config.yaml
encoder_arch: "gmlp"
model: "contrastive audio-text model"
dataset: "short read English sentences (LibriTTS-R)"
train_examples: 26041
gain_aug_db: 10
time_shift_ms: 100
n_mels: 40
hop_length: 160
input: "log_mel"
spec_augment: true
win_length: 512
tokenizer: "word"
vocab_size: 5132
loss: "softmax"
embed_dim: 384
encoder_norm: "rmsnorm"
encoder_mlp_ratio: 4
encoder_drop_path: 0.15
encoder_subsampling: 4
encoder_layers: 8
encoder_width: 384
text_encoder_causal: false
text_encoder_width: 128
text_encoder_layers: 7
text_encoder_norm: "rmsnorm"
text_encoder_norm_position: "sandwich"
text_encoder_activation: "gelu"
text_encoder_mlp_ratio: 2
text_encoder_head_dim: 48
text_encoder_fused_qkv: true
text_encoder_bias: "all"
text_encoder_qk_norm: true
text_encoder_layer_scale_init: 0.1
text_encoder_parallel_block: false
text_encoder_inner_norm: false
text_encoder_drop_path: 0.05
text_encoder_positions: "learned"
residual_init: "zero_last"
optimizer: "muon"
muon_scale: "match_rms_adamw"
learning_rate: 0.0037
momentum: 0.9
nesterov: true
orthogonalizer: "newton_schulz_5"
adamw_lr_other_params: 0.002
max_grad_norm: 1.0
max_steps: 5400
batch_size: 128
epochs: 26.5
lr_schedule: "cosine"
final_lr_fraction: 0
warmup_steps: 100
weight_decay: 0.05
adamw_weight_decay_other_params: 0
Rows from block 4 of the audio encoder of a small contrastive audio-text model, named by matrix and row number. Rows with one number belong to one neuron. Each number is 128 + 24 x the weight over its row's rms, rounded and kept within 0 to 255. All counts start at 0. Numbers have three digits each.
After each neuron's rows are labels from the 100 clips, of 14976, where the neuron reaches its largest size: "strongest on" is what is common among them. Only what is clearly more common there than usual is listed. The data: short read English sentences (LibriTTS-R).
# u: gMLP up (value half) (encoder.blocks.4.mixer.u.weight, 768x384), inputs 64-127
# v: gMLP up (gate half) (encoder.blocks.4.mixer.v.weight, 768x384), inputs 64-127
# out: gMLP down (encoder.blocks.4.mixer.out.weight, 384x768, transposed), outputs 64-127

u.277:120122136121123116129105136107119103131178121129107133124115113125133135112148115125122144136096162143122116127115126123140113128126116100097140129126112111104122106097114125169120162142124117
v.277:160138147098137151095099097103137130154105131147097080149105167119111156122114096147121074114103156142137122142112135098119137113134154141077139160078091113100080096105134145162111115153129120
out.277:145128108138154160111147115161113113169111140124120125109156113145140130118109108159148100113120125111095115144120134116106071098103128127075155104133149156142115153134144129088148086140162171
strongest on: the word "you"

u.685:155147143110114144128162126114113151115131135086136134100145163102120120160150154123128102146108172147139117093132100133105142113120119146127152147129133099132140153158116109135138100131126125
v.685:122114093098124158157120144166158134146116102154100174112094168125124128132163123141167138101146156128127112105151124113155119117127158109151108144124093121133124124151094129147154158072140136
out.685:124102154127147136143107131160105107162129130121131149140139132128117149111115139095059175121148073133138131101116182124096123114146139102086130151164128158149105152131145088140133110122107135
strongest on: the word "said"

u.99:144149101077167144112131140101129124118154107116164175138159133126148111106115129143101145182082112121112120115128151124088132123122119123145125106158123136119132086121137112132085139101147083
v.99:086099112139148134096118146114103105115148139135086130113163100141136098139107138104149138121124181099120111141142125155114137124171073174112122065122127113148116162122124111137087166089135146
out.99:081111133132155137122098103145115105082103153133143134100129157148178137129127104113098109126141163133105114094148114136155112133134144120121101114103162100140107152144109135125097143134138128
strongest on: the word "said"

u.12:115131143116094175148113123123146143125135167150118089139132088183146115137152137130151157137089107145146143100112120124116147111191130159125112125100114118114144125083120170153098107164163153
v.12:135108150138132122177093138151157125163140100095134111143134108111118100156152093093182136145115124103091158111127146133123126126120109132154119092170179144099138130139103092158118132173085123
out.12:157100127111127094108131157196155093125117126153128178125149133069109126096101090128118093138164158099093161102128107169125083170146102065166092138131100123104139096161136130121110152100119116
strongest on: the word "it"; the word "was"

u.296:098157169135105095162114121138152127179155175101174116148110155138135126054110134157159139117140146126095104120128073113137146122086121150159114106091165166141185111117146118141138114135079081
v.296:142148138119126080114137142120147155165115129158122145108121118094157156118110120073131122145138120120196124120086093105107111129104123131102119122116140155085138076128126126113100117143131132
out.296:168092146123128185149122119135112140177143107132102147129122141164110125151184143152108150105107101104099144130103117168133163154129146118127185107115168164146156132116111153143097137092114107
strongest on: the word "and"

u.227:123149146126115119138175098105138130139142126100110145167121159144134136160119143191146136165103129110155146123100109140192142095119206129129121115131067164127119150138097146124157113134110091
v.227:131145085143189128149126100111157155125132120105143154161170133139108115121146109124114087117175159141142117170144231129144180179108145119135142161129125127143130164127126106131126098151106144
out.227:122136139142105172163163128122122104165135135089100128133162127137113130136093130168129132120120153163137113161116120126168125113125161128148129148126099099164146199140148191094120127131121115
strongest on: the word "said"

u.545:125111109137171112132159172105103135108103138124156123148127141105135120109157094124105101127165184106130091123131128096120129090144122067130112111143147117137127147138109095111138131084099120
v.545:138149141106161162063154116090157120128142108141185133156138143147121173130125141159183115081105148104117091138170143120092145128146124126130132110091151133156166122089161130127077166084154146
out.545:178138116171104120146117138152138098140134126077151104140164152127127108132134127129099142139110129159166116164141144111120090115181126160122146157082141126105108146178163118112153139146142169
strongest on: the word "the"

u.107:123165135120117074155147117165141090107155144099166155121123165171123159137117127136141114074091124118125104150154127139177152117082085098126126131147136124085126162118130196148131115143170155
v.107:125134120093129138096107123183141168101119108129132129116128166135167138095141102156091112130153119102100126139137096112125137133128166152107157130149148112112130136133117120108108143109144117
out.107:158145146131120117107144145156137082146172115123137120165157135118155108119123064184143171126142152164140160122091125163129159163130108096143142101150142163152105117094093128130145157132137127
strongest on: the word "i"

u.102:141162165144104130094122121114160155108133114168093153117162104133136150095134101105134135095130123111138182155094116103123117127106154183182098115134151130108104094120167118131137146108196114
v.102:106119128153142109180113124164106164123106139159102135169101136124109106159119159140092130128172123139109099096117156118136098146126166113160095125125122116091155131101131103107076102157152110
out.102:163087095057145087159137128146059186141168144131109118100103157142116106119134162102105161108105162104105133109146089123109129152095130107146128150124150136168133197138118112152087153114116140
strongest on: the word "now"

u.231:131115156149102125159133134152153096133113163107145122124116147091124132158127187082090123120113155143116166096112127119156136119144170157109152152119145116139136142131116140098132117098135132
v.231:135119097180132116122122091167174085109134092130114115162116110122158133148145135152118114117148109144130126104145151120128099139140151142116148081116136149124122103129149111136143119128158114
out.231:087077156168094137113131109163126131162120137129146151125094104109132162175160144136081114116127124113131145149108126139122125164165189122170133120165095187138115137151132103158119113171155146
strongest on: the word "said"

u.549:156121124141106086125105102110131154130143129133095110161133169157141141119089086129128111133126192160142083122132110127147123153102117119147164103095114128168124113120097112090116108064117116
v.549:134151185103173144096086121105122122099114101082142140159130124121118167117131107158141106146134142179151156143105097111108100124120137154127152124086178100178155173126110133158149115100118142
out.549:098122120111136146141109114143132171171116116141141124115173100131119134088180102151136152121124061097103132163145166135114131098120127142141139136156122125098092170132130136106128145119141126
strongest on: the word "said"

u.254:126136116140132134149149112099126097162179131166160110196077095129132133122121130125136135170067134094137106131077127152094115134144133147086119120168110161108113151102121128088141097086090169
v.254:185103124130099153148140149135196098091135092082130098122122120113120135162095138133117119086109116110149117146124104141108140130129138127132118133147138110112135090156127084125100151162123109
out.254:116147149146139106153117156144098141108067131139091164072149118125109141135138106101192145128128154110153147112189098128161128096124187161167129135131144141128135086134143145103091155125109130
strongest on: the word "she"

u.635:138116125124130138104143194170132150134141113101172116129130157136150141143150114123101149151113143171127090103132132125106120138190128124132119135136089178173158124118115111137150142136114189
v.635:112139103126134129113167141142126141136114106133146140185137129090132129101143137148148171148142117143155080124085129150149134111169101149110097109101106154113111159127122131175118103109125142
out.635:121089151154121149121142158125143163126140136110137141119110094131120102069173139191132137099096111112154170131110145148123099118164111136108136162123142110145117179123098142105128144080154162
strongest on: the word "the"

u.259:110158158130129087112126148126126141107131144109128154154132105172132161092137156140118128156098099128152106118100164118130113117146163117147158130118088101149081141119126136187163106106119118
v.259:123126096154133095137142145141114103136109086134174114100115134133113132198088132128171121114165116140156116150162136155128143124107135126153088132150149147153114140166107099134139099104118082
out.259:108121134125113108133132139084165106136092122142114117117128172137127121124148116105110153126093144126120152117148140135109128131154073106088144156119141124107140149130098167095158148112137116
strongest on: the word "to"

u.669:141087120122127107116115101076120142092133122157119129125118121115130130196121151131083198150108118106142173125154141144148093135110121125140069127146152126140103153128124124115108105142122127
v.669:121111119157165078121141119133125106111116164140159123134079105134140129125123118116129123126127144115143151107116155122103121071128115149122103096121175145129129140095145116109070094144139117
out.669:178123145177107132126113154113108096136147103094172162160170110136169118140164154085153108160147115117120099153158103106129094106143133195143138107151144115128121127128151131118149169091152156
strongest on: the word "the"

u.600:153132176122035152101143106105153119162126101108140106119131157095134152137141128134095135163082119159082134120075124195149111092121123128140112108074139140081124141168094106104086155127127124
v.600:120134153100111089165150123157136120128130149104138116127161151095110124096115166172118074121162115141129121125099142127167152169122180132142101087085121092140107129149104075087047186087139117
out.600:092129135135132114148102145132109105107105139123102178092129150159087119128138168108116124112146122103122168116155094107117138078129104136100139162124131147135139142103098168156114098091148133
strongest on: the word "she"

u.373:153098218138149132168153154095162147081125135164153118125118127144124143143145121136128160149111121130153118151116136171134146112132092121111099150133133111145122106068110138100121175158081084
v.373:097087128111148117088095115105132096116118141152155098166079134127145167090120139133130090107150141096114127156133125164148097128172155126097139110100173135119120152127102098110081118108081087
out.373:064131106112104106103127074165089129145081145098129170195154101127146166138127182079124109149096127125103119123137120127094142115089147123102127147130123155097072155143093149171141108142144118
strongest on: the word "to"

u.75:122135119096088133162143143116144135179108115120139154107144111103128140145174130121150107097121105111136126121125152144140158132158120152117073121110125089127128088088089135122115140130142153
v.75:111128108137121119147153111119102100159155121141155111149170122127121129124143132128097141142100148123152137118113099116130125134100135114079116163104170151130108122146080152135159097131112115
out.75:108121133137136124121105167125144166173113164111143123142126165109052102129071131098096105131125130128160116164136098119088176100131134082103130087159156107164147145129126091086142169137105117
strongest on: the word "he"

u.636:112124129087122102160150158129142141131165110149137095097147137095139137131131169125150168132107138151101131153158120091137151134177115091142156140162143118117134159103124110128153131171108129
v.636:126179124123118124151081168137133143187127118124133137142147127127175136134153107123082060139113102111145140128087129137132105107091090177127130125129128121131109127178138179082188116195135132
out.636:123112142119076166120106126144083126126122106133175165101115147134136125128167146114111108133126151134129093115089180120085158109143078131132166133146109133116139109158141116089170135145082108
strongest on: the word "to"

u.33:107133103186115133107113141164160081136113049141189138146149107129096117142097098093129140103128167137134115098187143127119075086116130127099119138138159093135088106090142099113099124144124116
v.33:122118127101164139148087137111125120094127100154133127155124112133139105104134122139146075119147170144132115138124109136114124138120137142124124135125118126150146088106169110136139107115110153
out.33:113103164123149105143136141164117129118116093150117147114132137128154143127139156122142107122139144177117092071121135137149136152107114078116112152100140112150125102148085131128118168142144135
strongest on: the word "was"

u.166:123131096133144136155192140167142127161139158118125148105115154108119146102147129093157096117110148146097115119118150096154166170111142093122127157122147148149140127123135105132148110134127149
v.166:148141136137100124146085130118099104097099103116124134106161104111082150102126114143149125152123105128094103104138111115109156161132136120122104139106108129139115110097168105112106166139118116
out.166:118121140132118154128100163143156102148110114132128155141135144149175100126095147141154110139120122131118137110142128078114102130143120150116112122147119128123111094109124141142120115133116134
strongest on: the word "was"; the word "it"

u.96:186154124124103166133138079096126129112143100107137170136157169109164107110139108099107152118158122118136114101113137112114140110112099129133090143141106115163137132128140122148116119147133133
v.96:150138108130111139136123113087139124110129127119154088129106096154145130110112091139078146112127135088143118139104116097129112139109119121149113143143105139124159156123120066152102146137145109
out.96:093115080130165100093107154122102157113089114154131084139103127152148090140139137134143139140117129138114147112156115187104104139124094135138123140134155126073103148100124143163106134109130108
strongest on: the word "no"

u.357:091144127106130142075107121109124139122116141110094146121128092124160135105150139101170122180168120126152108107136090147145147138113131147095155127158179107113107112106153093155167138120148133
v.357:111140094092134100076138096107144096123140129118119173135158148115127187152130153153160145130145089133125139099137091153142159128165186148160123106106119097114070147116120131107119111085146078
out.357:134098117199119119094122130124121139124077113153112148135103121133125189115109120126130147143123140115140157052152174146115127153114095136143085129109117148118122131051131138191121133169114129
strongest on: the word "she"; the word "he"

u.614:185099089125142119128131151141126134124133121194139152086143183109119108140141175149102148149073113170127117121113157081117109155130126148135137113127105125073164163123122123111131122171119167
v.614:081106136149176137078137125113100117141146113161163175141120136128127129146091176099127155143148145078131131111113103130106171146115121110157147105117124117178114135109117170105109124121130187
out.614:106137073118113080121122164176152153107145093073080154135142088128137129133136154094140089129105122133144131130127117169116080144146122150106116171144156171126088120125111151146140122129162109
strongest on: the word "it"

u.210:136102113113111109154105155140153124128127121118142128125136149143150101057195121123103124164095111123160096126156211142110117128154128116154140155126096134107172084085150116113119140142146152
v.210:131137120151099116126153095122136142137121105203184170110169148123133149126075146117163111118150100096123149117113124110152154132077137119159069101099100099126150146136154111152148140172149119
out.210:124187156106103132130174130135148067108123129147121172105118152080116146136128152173116107095130149167082083131118087135100144150108194116120080110107156095153105114135076104108142106140107102
strongest on: the word "of"

u.173:129126136120114073118177143111114165145117127148133138097161103137151134099137109120130126109119109121178139146130118076082158116131073074119130111108133110119132154176089115103103097148167125
v.173:150124150146112132102129115122124114157131101120135125107153116116111168105152106119129092103141119134127148169109132160155107119124112134164144092133145170094133131159163134110111147118145135
out.173:121148102141120140144099141155140083126133148120093095114160152100127122169146120173105117146085135140134082159118142109121096108147139183118102125111162143147154151132130123125110182104104138
strongest on: the word "the"

u.559:161146171139134147101116148107105151171105162114132156111170130111130085099133141142114175126152175140141126138104141133126170133121108085138124137100119184145149140110161125144182173073107120
v.559:148129150096140161167127181161128115087138106087114197121125076179119142124085123142127145152122126153132135117144119158118125152148152150120087122107164136102170091102167101095124169115110103
out.559:110130110111118128124172149173146164116065091134133129156122093122122128123080105107100099137127133082122143167106115193132108150076132098106175115105147123112135143174118103058101109176103141
strongest on: the word "to"

u.393:141096098116129129146093142100142130110125129149123138092145147150132116133141127101166141155129104105092143141186093096122129138125112124135145080122105146142127161083142126166123134140128130
v.393:109088147172135133127142096127170125185165148172133120151124119128092163146111115110100177144144111095126123149123125129134158108119108143149126083125191158122115135121157114126146142170147081
out.393:122136127109124117132127161166116077185116112131113099156128155107206140124138094103156136138142138118132107123105137184137110129096140116134136134130109145160132126144133147135133141129106132
strongest on: the word "it"; the word "is"

u.128:098161105188184149110129133144110121102121115141102147116107094172080104129091164103102165124116133129122065113145113114129135114145150189117126088138141083100155145138137154099095152128112112
v.128:147117118082129151112134109093084147118130111114131117131104148105096106169151136120120127165140115116169151141193137101103142101092129126162149142152152103111111174096103114113144152122079164
out.128:147082148129090108111138117120150117127123088135128137154119096122131147097152116169068147135113134110134116171132117140131149128124096135125120173152130155148117165087133141182135141105157108
strongest on: the word "is"

u.716:180113130138109124135146157107099131135154104149133097084116123121116104112109158140092125146134115092127120111099144129106165157119116105139091075133074134135155135128123083119139146142096133
v.716:144118146180098149123118116127141142155095115141133115143094193142095105076138114090109089115153147097092125108119118132142147106132151147102158139094102154137123145067143121086165121111140112
out.716:113067137149094122150138112150119104155113164133105181160139124166134127127098099117145113121155145125092115108156109129141101122105154094176138130116127111120107159126092154131103136139153121
strongest on: the word "to"

u.45:103078129121150162085114138167167128111163112108157111136100135151148112142101129189092124097139159056098137131107124104144143173123118166103143139142149106111128120111104122141144134123146153
v.45:158124142176138130121107126156161143125152111106113117136082125103092119131114127116106106150163109142066074096132116148154132168126076133077127148138098136138131107135130093111105123134121141
out.45:168101124108112127183118130099104109117116154094146119082118099159097139151132142047132077113105154148138108100176108124102132108079141128133127108123114121145119141119126108162124133154123104
strongest on: the word "and"

u.710:119099125071155108155149118167115154117086171119130131194117130112131129189134131115123136113153123149098136079134093163144105141082125142116135152116193152112138137123130130112108200095106157
v.710:119138127109141091126152146129123147132148099134137082164134145106102162100157125129098111098122116161143131120142158135147106121167117167082170131124109164118122147100089105168162121116124147
out.710:119141058154115143161132131092151093101147138132135143118126097143127110103137138158124135145129161098164105109120160121107144097145113117126123120128110113093087112148128143126079134177141133
strongest on: the word "he"

u.91:114090106077149134127132103113188145142125137156160134135094132137192154188099118166111119118136102121130133123167148124152129129138155166124114124128138171104107123159154091076135103118128103
v.91:128082111150140103109165142156103117097131115107138110143132135106128131125153162073122124121094113112074133147085129128140142149150133129132161127129140125098138143118115163129184153115159120
out.91:122087094114149115120111114107152141146090101131158062107110106167161121117152048155122132123122168120138118149111131127124098109106113107119113126132121128142113068136105133165072115126098133
strongest on: the word "is"; the word "it"; the word "a"

u.751:095119121133113142161149132098173128111111124143084133142172121106127124135163129178182107141116149147097135099111101109144099130165131165077108107116104088133083125122145056146134126136143099
v.751:150091099169119184112144115112111190162101141116120138145139122178160144158155114144099129129147101132147086154134138152122165150106097164148130090158158147139104101081143133165138136119148142
out.751:077123111163132134143145122154080153125135162151158113100088154138138064137158170119140100180175094161102152067116160125170111174136110151165120100106162129139170113115134149146099148163147150
strongest on: the word "you"; the word "he"

u.727:173133131113162087143134080124161074084178130115122109132131166134131136143088114146165082169144098091152137129151130112102114116118100161138141103118125155097105125104138147127176164167131119
v.727:111136146195137122169137131120159158073132096137140137117112157114123111121183135160139148116140108147105119105127095106143113088126096099157136135117163151126185162140162123124159139161143120
out.727:093095153097140145126111126148140142114140090170144122104127117128066116157151137101147178154163138174123117113077135152131096150115090091130134106186154180123123135141119154138121130115169144
strongest on: the word "i"

u.630:135132165098137110139143122098161084130132116138122166173126121090147132133122163154111163186131112122120123149093098139116128055124136137147125141130132100107139162143143092118117129096134068
v.630:140152083112141126146149143127164141142101156117086159101163148100124125120087172096117149126132116159131130172118121133114103119127129110114115133092144124086132108113123131093111160125122114
out.630:127143127111112132151125139104093108133162096119137140084144125141154139137130147105124133118126154155117097119138153108096131150126135122124140140107156123182125146147122130169099134124142135
strongest on: the word "you"

u.692:148137107134082130130152114124170153096152144120119128136114189117108132126099147124084144085160119128167109099113129142141141128122123148189164091131087115112152135107085132102129132159137142
v.692:127124108118109154118071144113151146133192134098139139154146118180131133167142119124125122146104133098129116132141124165128152138101152144125130097119127100164136111106149096104170105141158139
out.692:125073150120159135142132117128136097142074121100138147122123130149120110175144111120143103118118117124099070119126126096089127139142114148113136096142122157115120111095135162164104147130160090
strongest on: the word "you"

u.479:125136100095138131118121126139157117120097151176108086127170116163142139136124147101146124109101124159175104141163154154135112154124109095131129115106136139153089146102048086093095116100143115
v.479:127152156134152123181165144153175157125122123134108135119135164113183120111148111131179095076107134132102103136119107138130139145125106156124102147174124099149145121141155143122153126134138127
out.479:138154115100139150110141137105117140165120121134125127123087159150142117131079122178129144157083134116123148107146150133177152123064120165100091144104164132124117146154109128201115122145120138
strongest on: the word "the"

u.133:111181123126146115136140132127131094142130154102143136147123182166164101117180130100111134137132105100158107150144123149142152159110134105131133124122125118129165111099177130181121131164093120
v.133:127146101102146167140125096105139156134162108103098114103101094099123147152134136119115167101136117103144178153118121133097093136127141104164141148096115164070141156129181156121130135146182152
out.133:128162113151152121120136107166150104105170107130102113127158126139099138101127109140148103150146151155168136110167104114103126110158114093132145136119162122159142092098108084140144123153086093
strongest on: the word "no"

u.108:159160154099120139170100086138105113153154112128116104145133089118129079167102141121131118125128107111125166179118137118144124121103161107145120169131151098128142088163138169125115143168083139
v.108:138112111145124125137090139161108079100150104137091166189113158154144119139143108133146102110138120114141168148129153128130125142125152117118099139125091133142082142120114123152107085148112069
out.108:169146116122187158117114117115135133129098119141127129127119160123105148095157129137131133077127139156186128090137110126137103097140098133128127113110145115080136142109116124120086097109117136
strongest on: the word "how"

u.453:119111155098167155120172102149138135114120137090152174144114099124097197106129122132145208103157143108102161116151135185151084120127113093103126161123119097168132132077169164144143112139097112
v.453:126103136131118114150110129156166128142168118126158095139132153125140110129157118136146130123113108122134146180079119160142105133105112094091180136116126116154117131119079104151160110151156138
out.453:163120117152099089173117135133086146120141111091143130093103148105158091163128155123090093111163133145139144142087176124110112110134128119130143118129102144110159098166110147145161135117155122
strongest on: the word "and"

u.95:140159149152153172136130096158087157158113136128144132118108134122174138098132179124124138117118161115107147147125148058168112086114147148138161144125132105135149128139155085134157168104095134
v.95:123164128129123138141099115153111127127176099119129110146126100146157109118130148156098135085111183129124116112186164123108153125133111160099139125094160104130168137096158076158110132132160144
out.95:130137127075086131131124100143143116125126098119133051082164116124117135142120160180153147133114150125098110131123079143128148113121126117109140095125123144107129109108145115108129138086120128
strongest on: the word "is"

u.68:103124115118114162108168093082075087145127123137135129119152152099138124127109122165108131098087115110089110115132124138085110132108075152163155134119150133130127134069095091159169108163129127
v.68:162153134139134109138137095155115117166177149105098106117118129099111142129093150118096136099090125121146108091104159139127120093059143147176110151099125092149123117127152127109092139124109138
out.68:122145128151100123159089119123127120130162178122143126128113117153143115145089167159126120125127137149140133131108098138160126162099137173147078130092096095126103146100145156171101132107151108
strongest on: the word "he"

u.204:141138140156127108113141151136098152109143098138139104087106152120134089094132154093119111130129099084157135107135147151118136121148118169197123048098150111129121127134135134081141134195127168
v.204:111091120119114128161103120134123079140126095128152085164161106170135171111149131095134124096150105090141179164147148146100160136141144102177124120120184149153130116128146102143142098140136103
out.204:137092122164092151154133140126137130146120148163142148135121154127131096160172129151164112144189112116156135124120104122138109151166109098137159143139099118093111123119131134147129138124128116
strongest on: the word "to"

u.327:121117122130147154181129129135128136149153119163122148153091163167180115148099141166155136136159123071096105144094166128166171121176144145101121087104156165132107156146112116130111192112133087
v.327:138161148116140128111102128101134155119126146110152116152103152110136145116101115075151116096152111113074146122119112092126145105133112155123149137135114126154144085143051138175136115156098141
out.327:125169128139140111073131108121134111119138105118140132124125097098101098133092126155131128141132115142167149151124128115151135118100097180168149130121149108110139120152140158132094140119118109
strongest on: the word "he"; text has "you"

u.620:137116116139156106118145119160125109111093148111146113195126107157111097155118135094139128089130098113109151140159130115117143128179141144089160110123166173141086149139093080102124121147172106
v.620:128133112137112155167078176133173132109156135114101079185148121139124081134148158160138131137128175098131119119152107156100168123122104145157120093126111158137132102097138110144126072137097126
out.620:174121147127117128149140139113109165162159133083143145136134157137143154112149115125129106164153152104141136100144139119141105105102101130150080135088172107098127115135132163143184124180131137
strongest on: the word "of"

u.252:160156084116115155129151083107124114168182140135144113137118131100112093152153112133134125099130144150124165154110118154150084136134108098140134142137075098099130131119158132121132121103120140
v.252:113112142161087124135151144119121155119138121108152145135111081100129130117108131102147100109134147117145121122113141089132128094135134130082126176124085124145105103105108087130092131095162097
out.252:131128079149117160121120200091119150152139162116097113150155131032135115149151125138144119110135131127088139128090179111125163129142149135109176142118140129143164111094122119125137131144122105
strongest on: the word "to"

u.371:069084093139134089107107094145105127148139135098111158104113126121131133124189102146142121183167108126125109161140096156098155139101120112164173095138104163141104169081141150136123115169133107
v.371:126133093047146139103136106129091116137110128109153149127158100153139120147117125118126126108116120107145122096107128138092123148122113138114117169143109087118140179052121109114124110121110153
out.371:090116129133111167131180144109123148109111137140157138135161113172115112084104139136122148108145144135139133139118089134173121126122122133134119149143137137089122109152119091156132142116138122
strongest on: the word "he"

u.690:162143122103102117152171137124133117123116120175132118114140129117098146148072137153108184128120119107116157117128157138110114111107126093136097128129129142139162140100122132128110162133145138
v.690:141133129135140124142178102107146093101135081124176137153164122107148127121105118134141157151143127101159122139127147121126105112134125089167114104142147189110125194118141133142110158100107150
out.690:121143142156089116147115096096107126134124151087112199116165083158140118108162149078111134134156157147149140130094078121141112112116130187138129110099115108140118108146107136161104119098108173
strongest on: the word "i"

u.405:094111147115154077094102121081113128149140151089094121123104102105144130135112124090159147128164159092155109103115135123110129131116119114110115134114143127086152120141130135122158130135099130
v.405:126116130132145126134126127128133118135114127164156167117105106146156174147146107125133124140148145144126140110135113082072101098102124137131111133140156093112080126096077152152112135047139120
out.405:125143134160126134094109143104154164084139168149114113130152168161102168141122112111101111127111162123135125161126121134137171126145173130133086108096145143148096153127137127143154111086144130
strongest on: the word "said"

u.483:113109122151135118160146132120082106155164145104149108121144126179165130144106146106125135128156149152133118129118110110167131094141142122131081139104166174118122142128132105106135101109080135
v.483:118133118135131114128114132136130097127121169131151115192153128122145162107105159110120134155137119091113106148079118119108155097115113150153102093136142070120159107164118109118094084101119123
out.483:152164116123126148122143149130179090141130143148147107170168143100128129178105126125127120089164134127133131130141156117147139156143141152170137128158093102136141112106109146179105137133148104
strongest on: the word "and"

u.338:139113129132123148123133114177151172205140114094120112150115138149127121121100116155110179103096146132118142102132109132152100108135094127146116112101134108135082132090140118185121133140120137
v.338:137117064122136118148126150115105143120114130133144135173098121124098086093103115146136173165127102083119093106146148127110113118128090112097128133152149145177170129183089106123156129142142113
out.338:125101142085124133121123125051094098143160109132094092101126119145126134109142151122150107126113135165071153138133084113069137131101163150101134092135106149134138135133122128116146136132153168
strongest on: the word "you"

u.487:139107103142099130157158132143115112149169135095113135143107119160090137128161166132146097116122116127106142133168180135149177129110163112121118108126116130105164107148139113109120136109104072
v.487:094138157127144141158104114139122116111131157161147123103142143103155110098123129129095158132108074123109138126129081094138125139136097140145123105133167115147147157114127136134105069150146119
out.487:168115108086116112112114117089175116128104094093112127151139147123137112133188082136139035145132114101162121136109129114153146135167148104127138141164097140147128118136103129114111161150102181
strongest on: the word "it"; the word "was"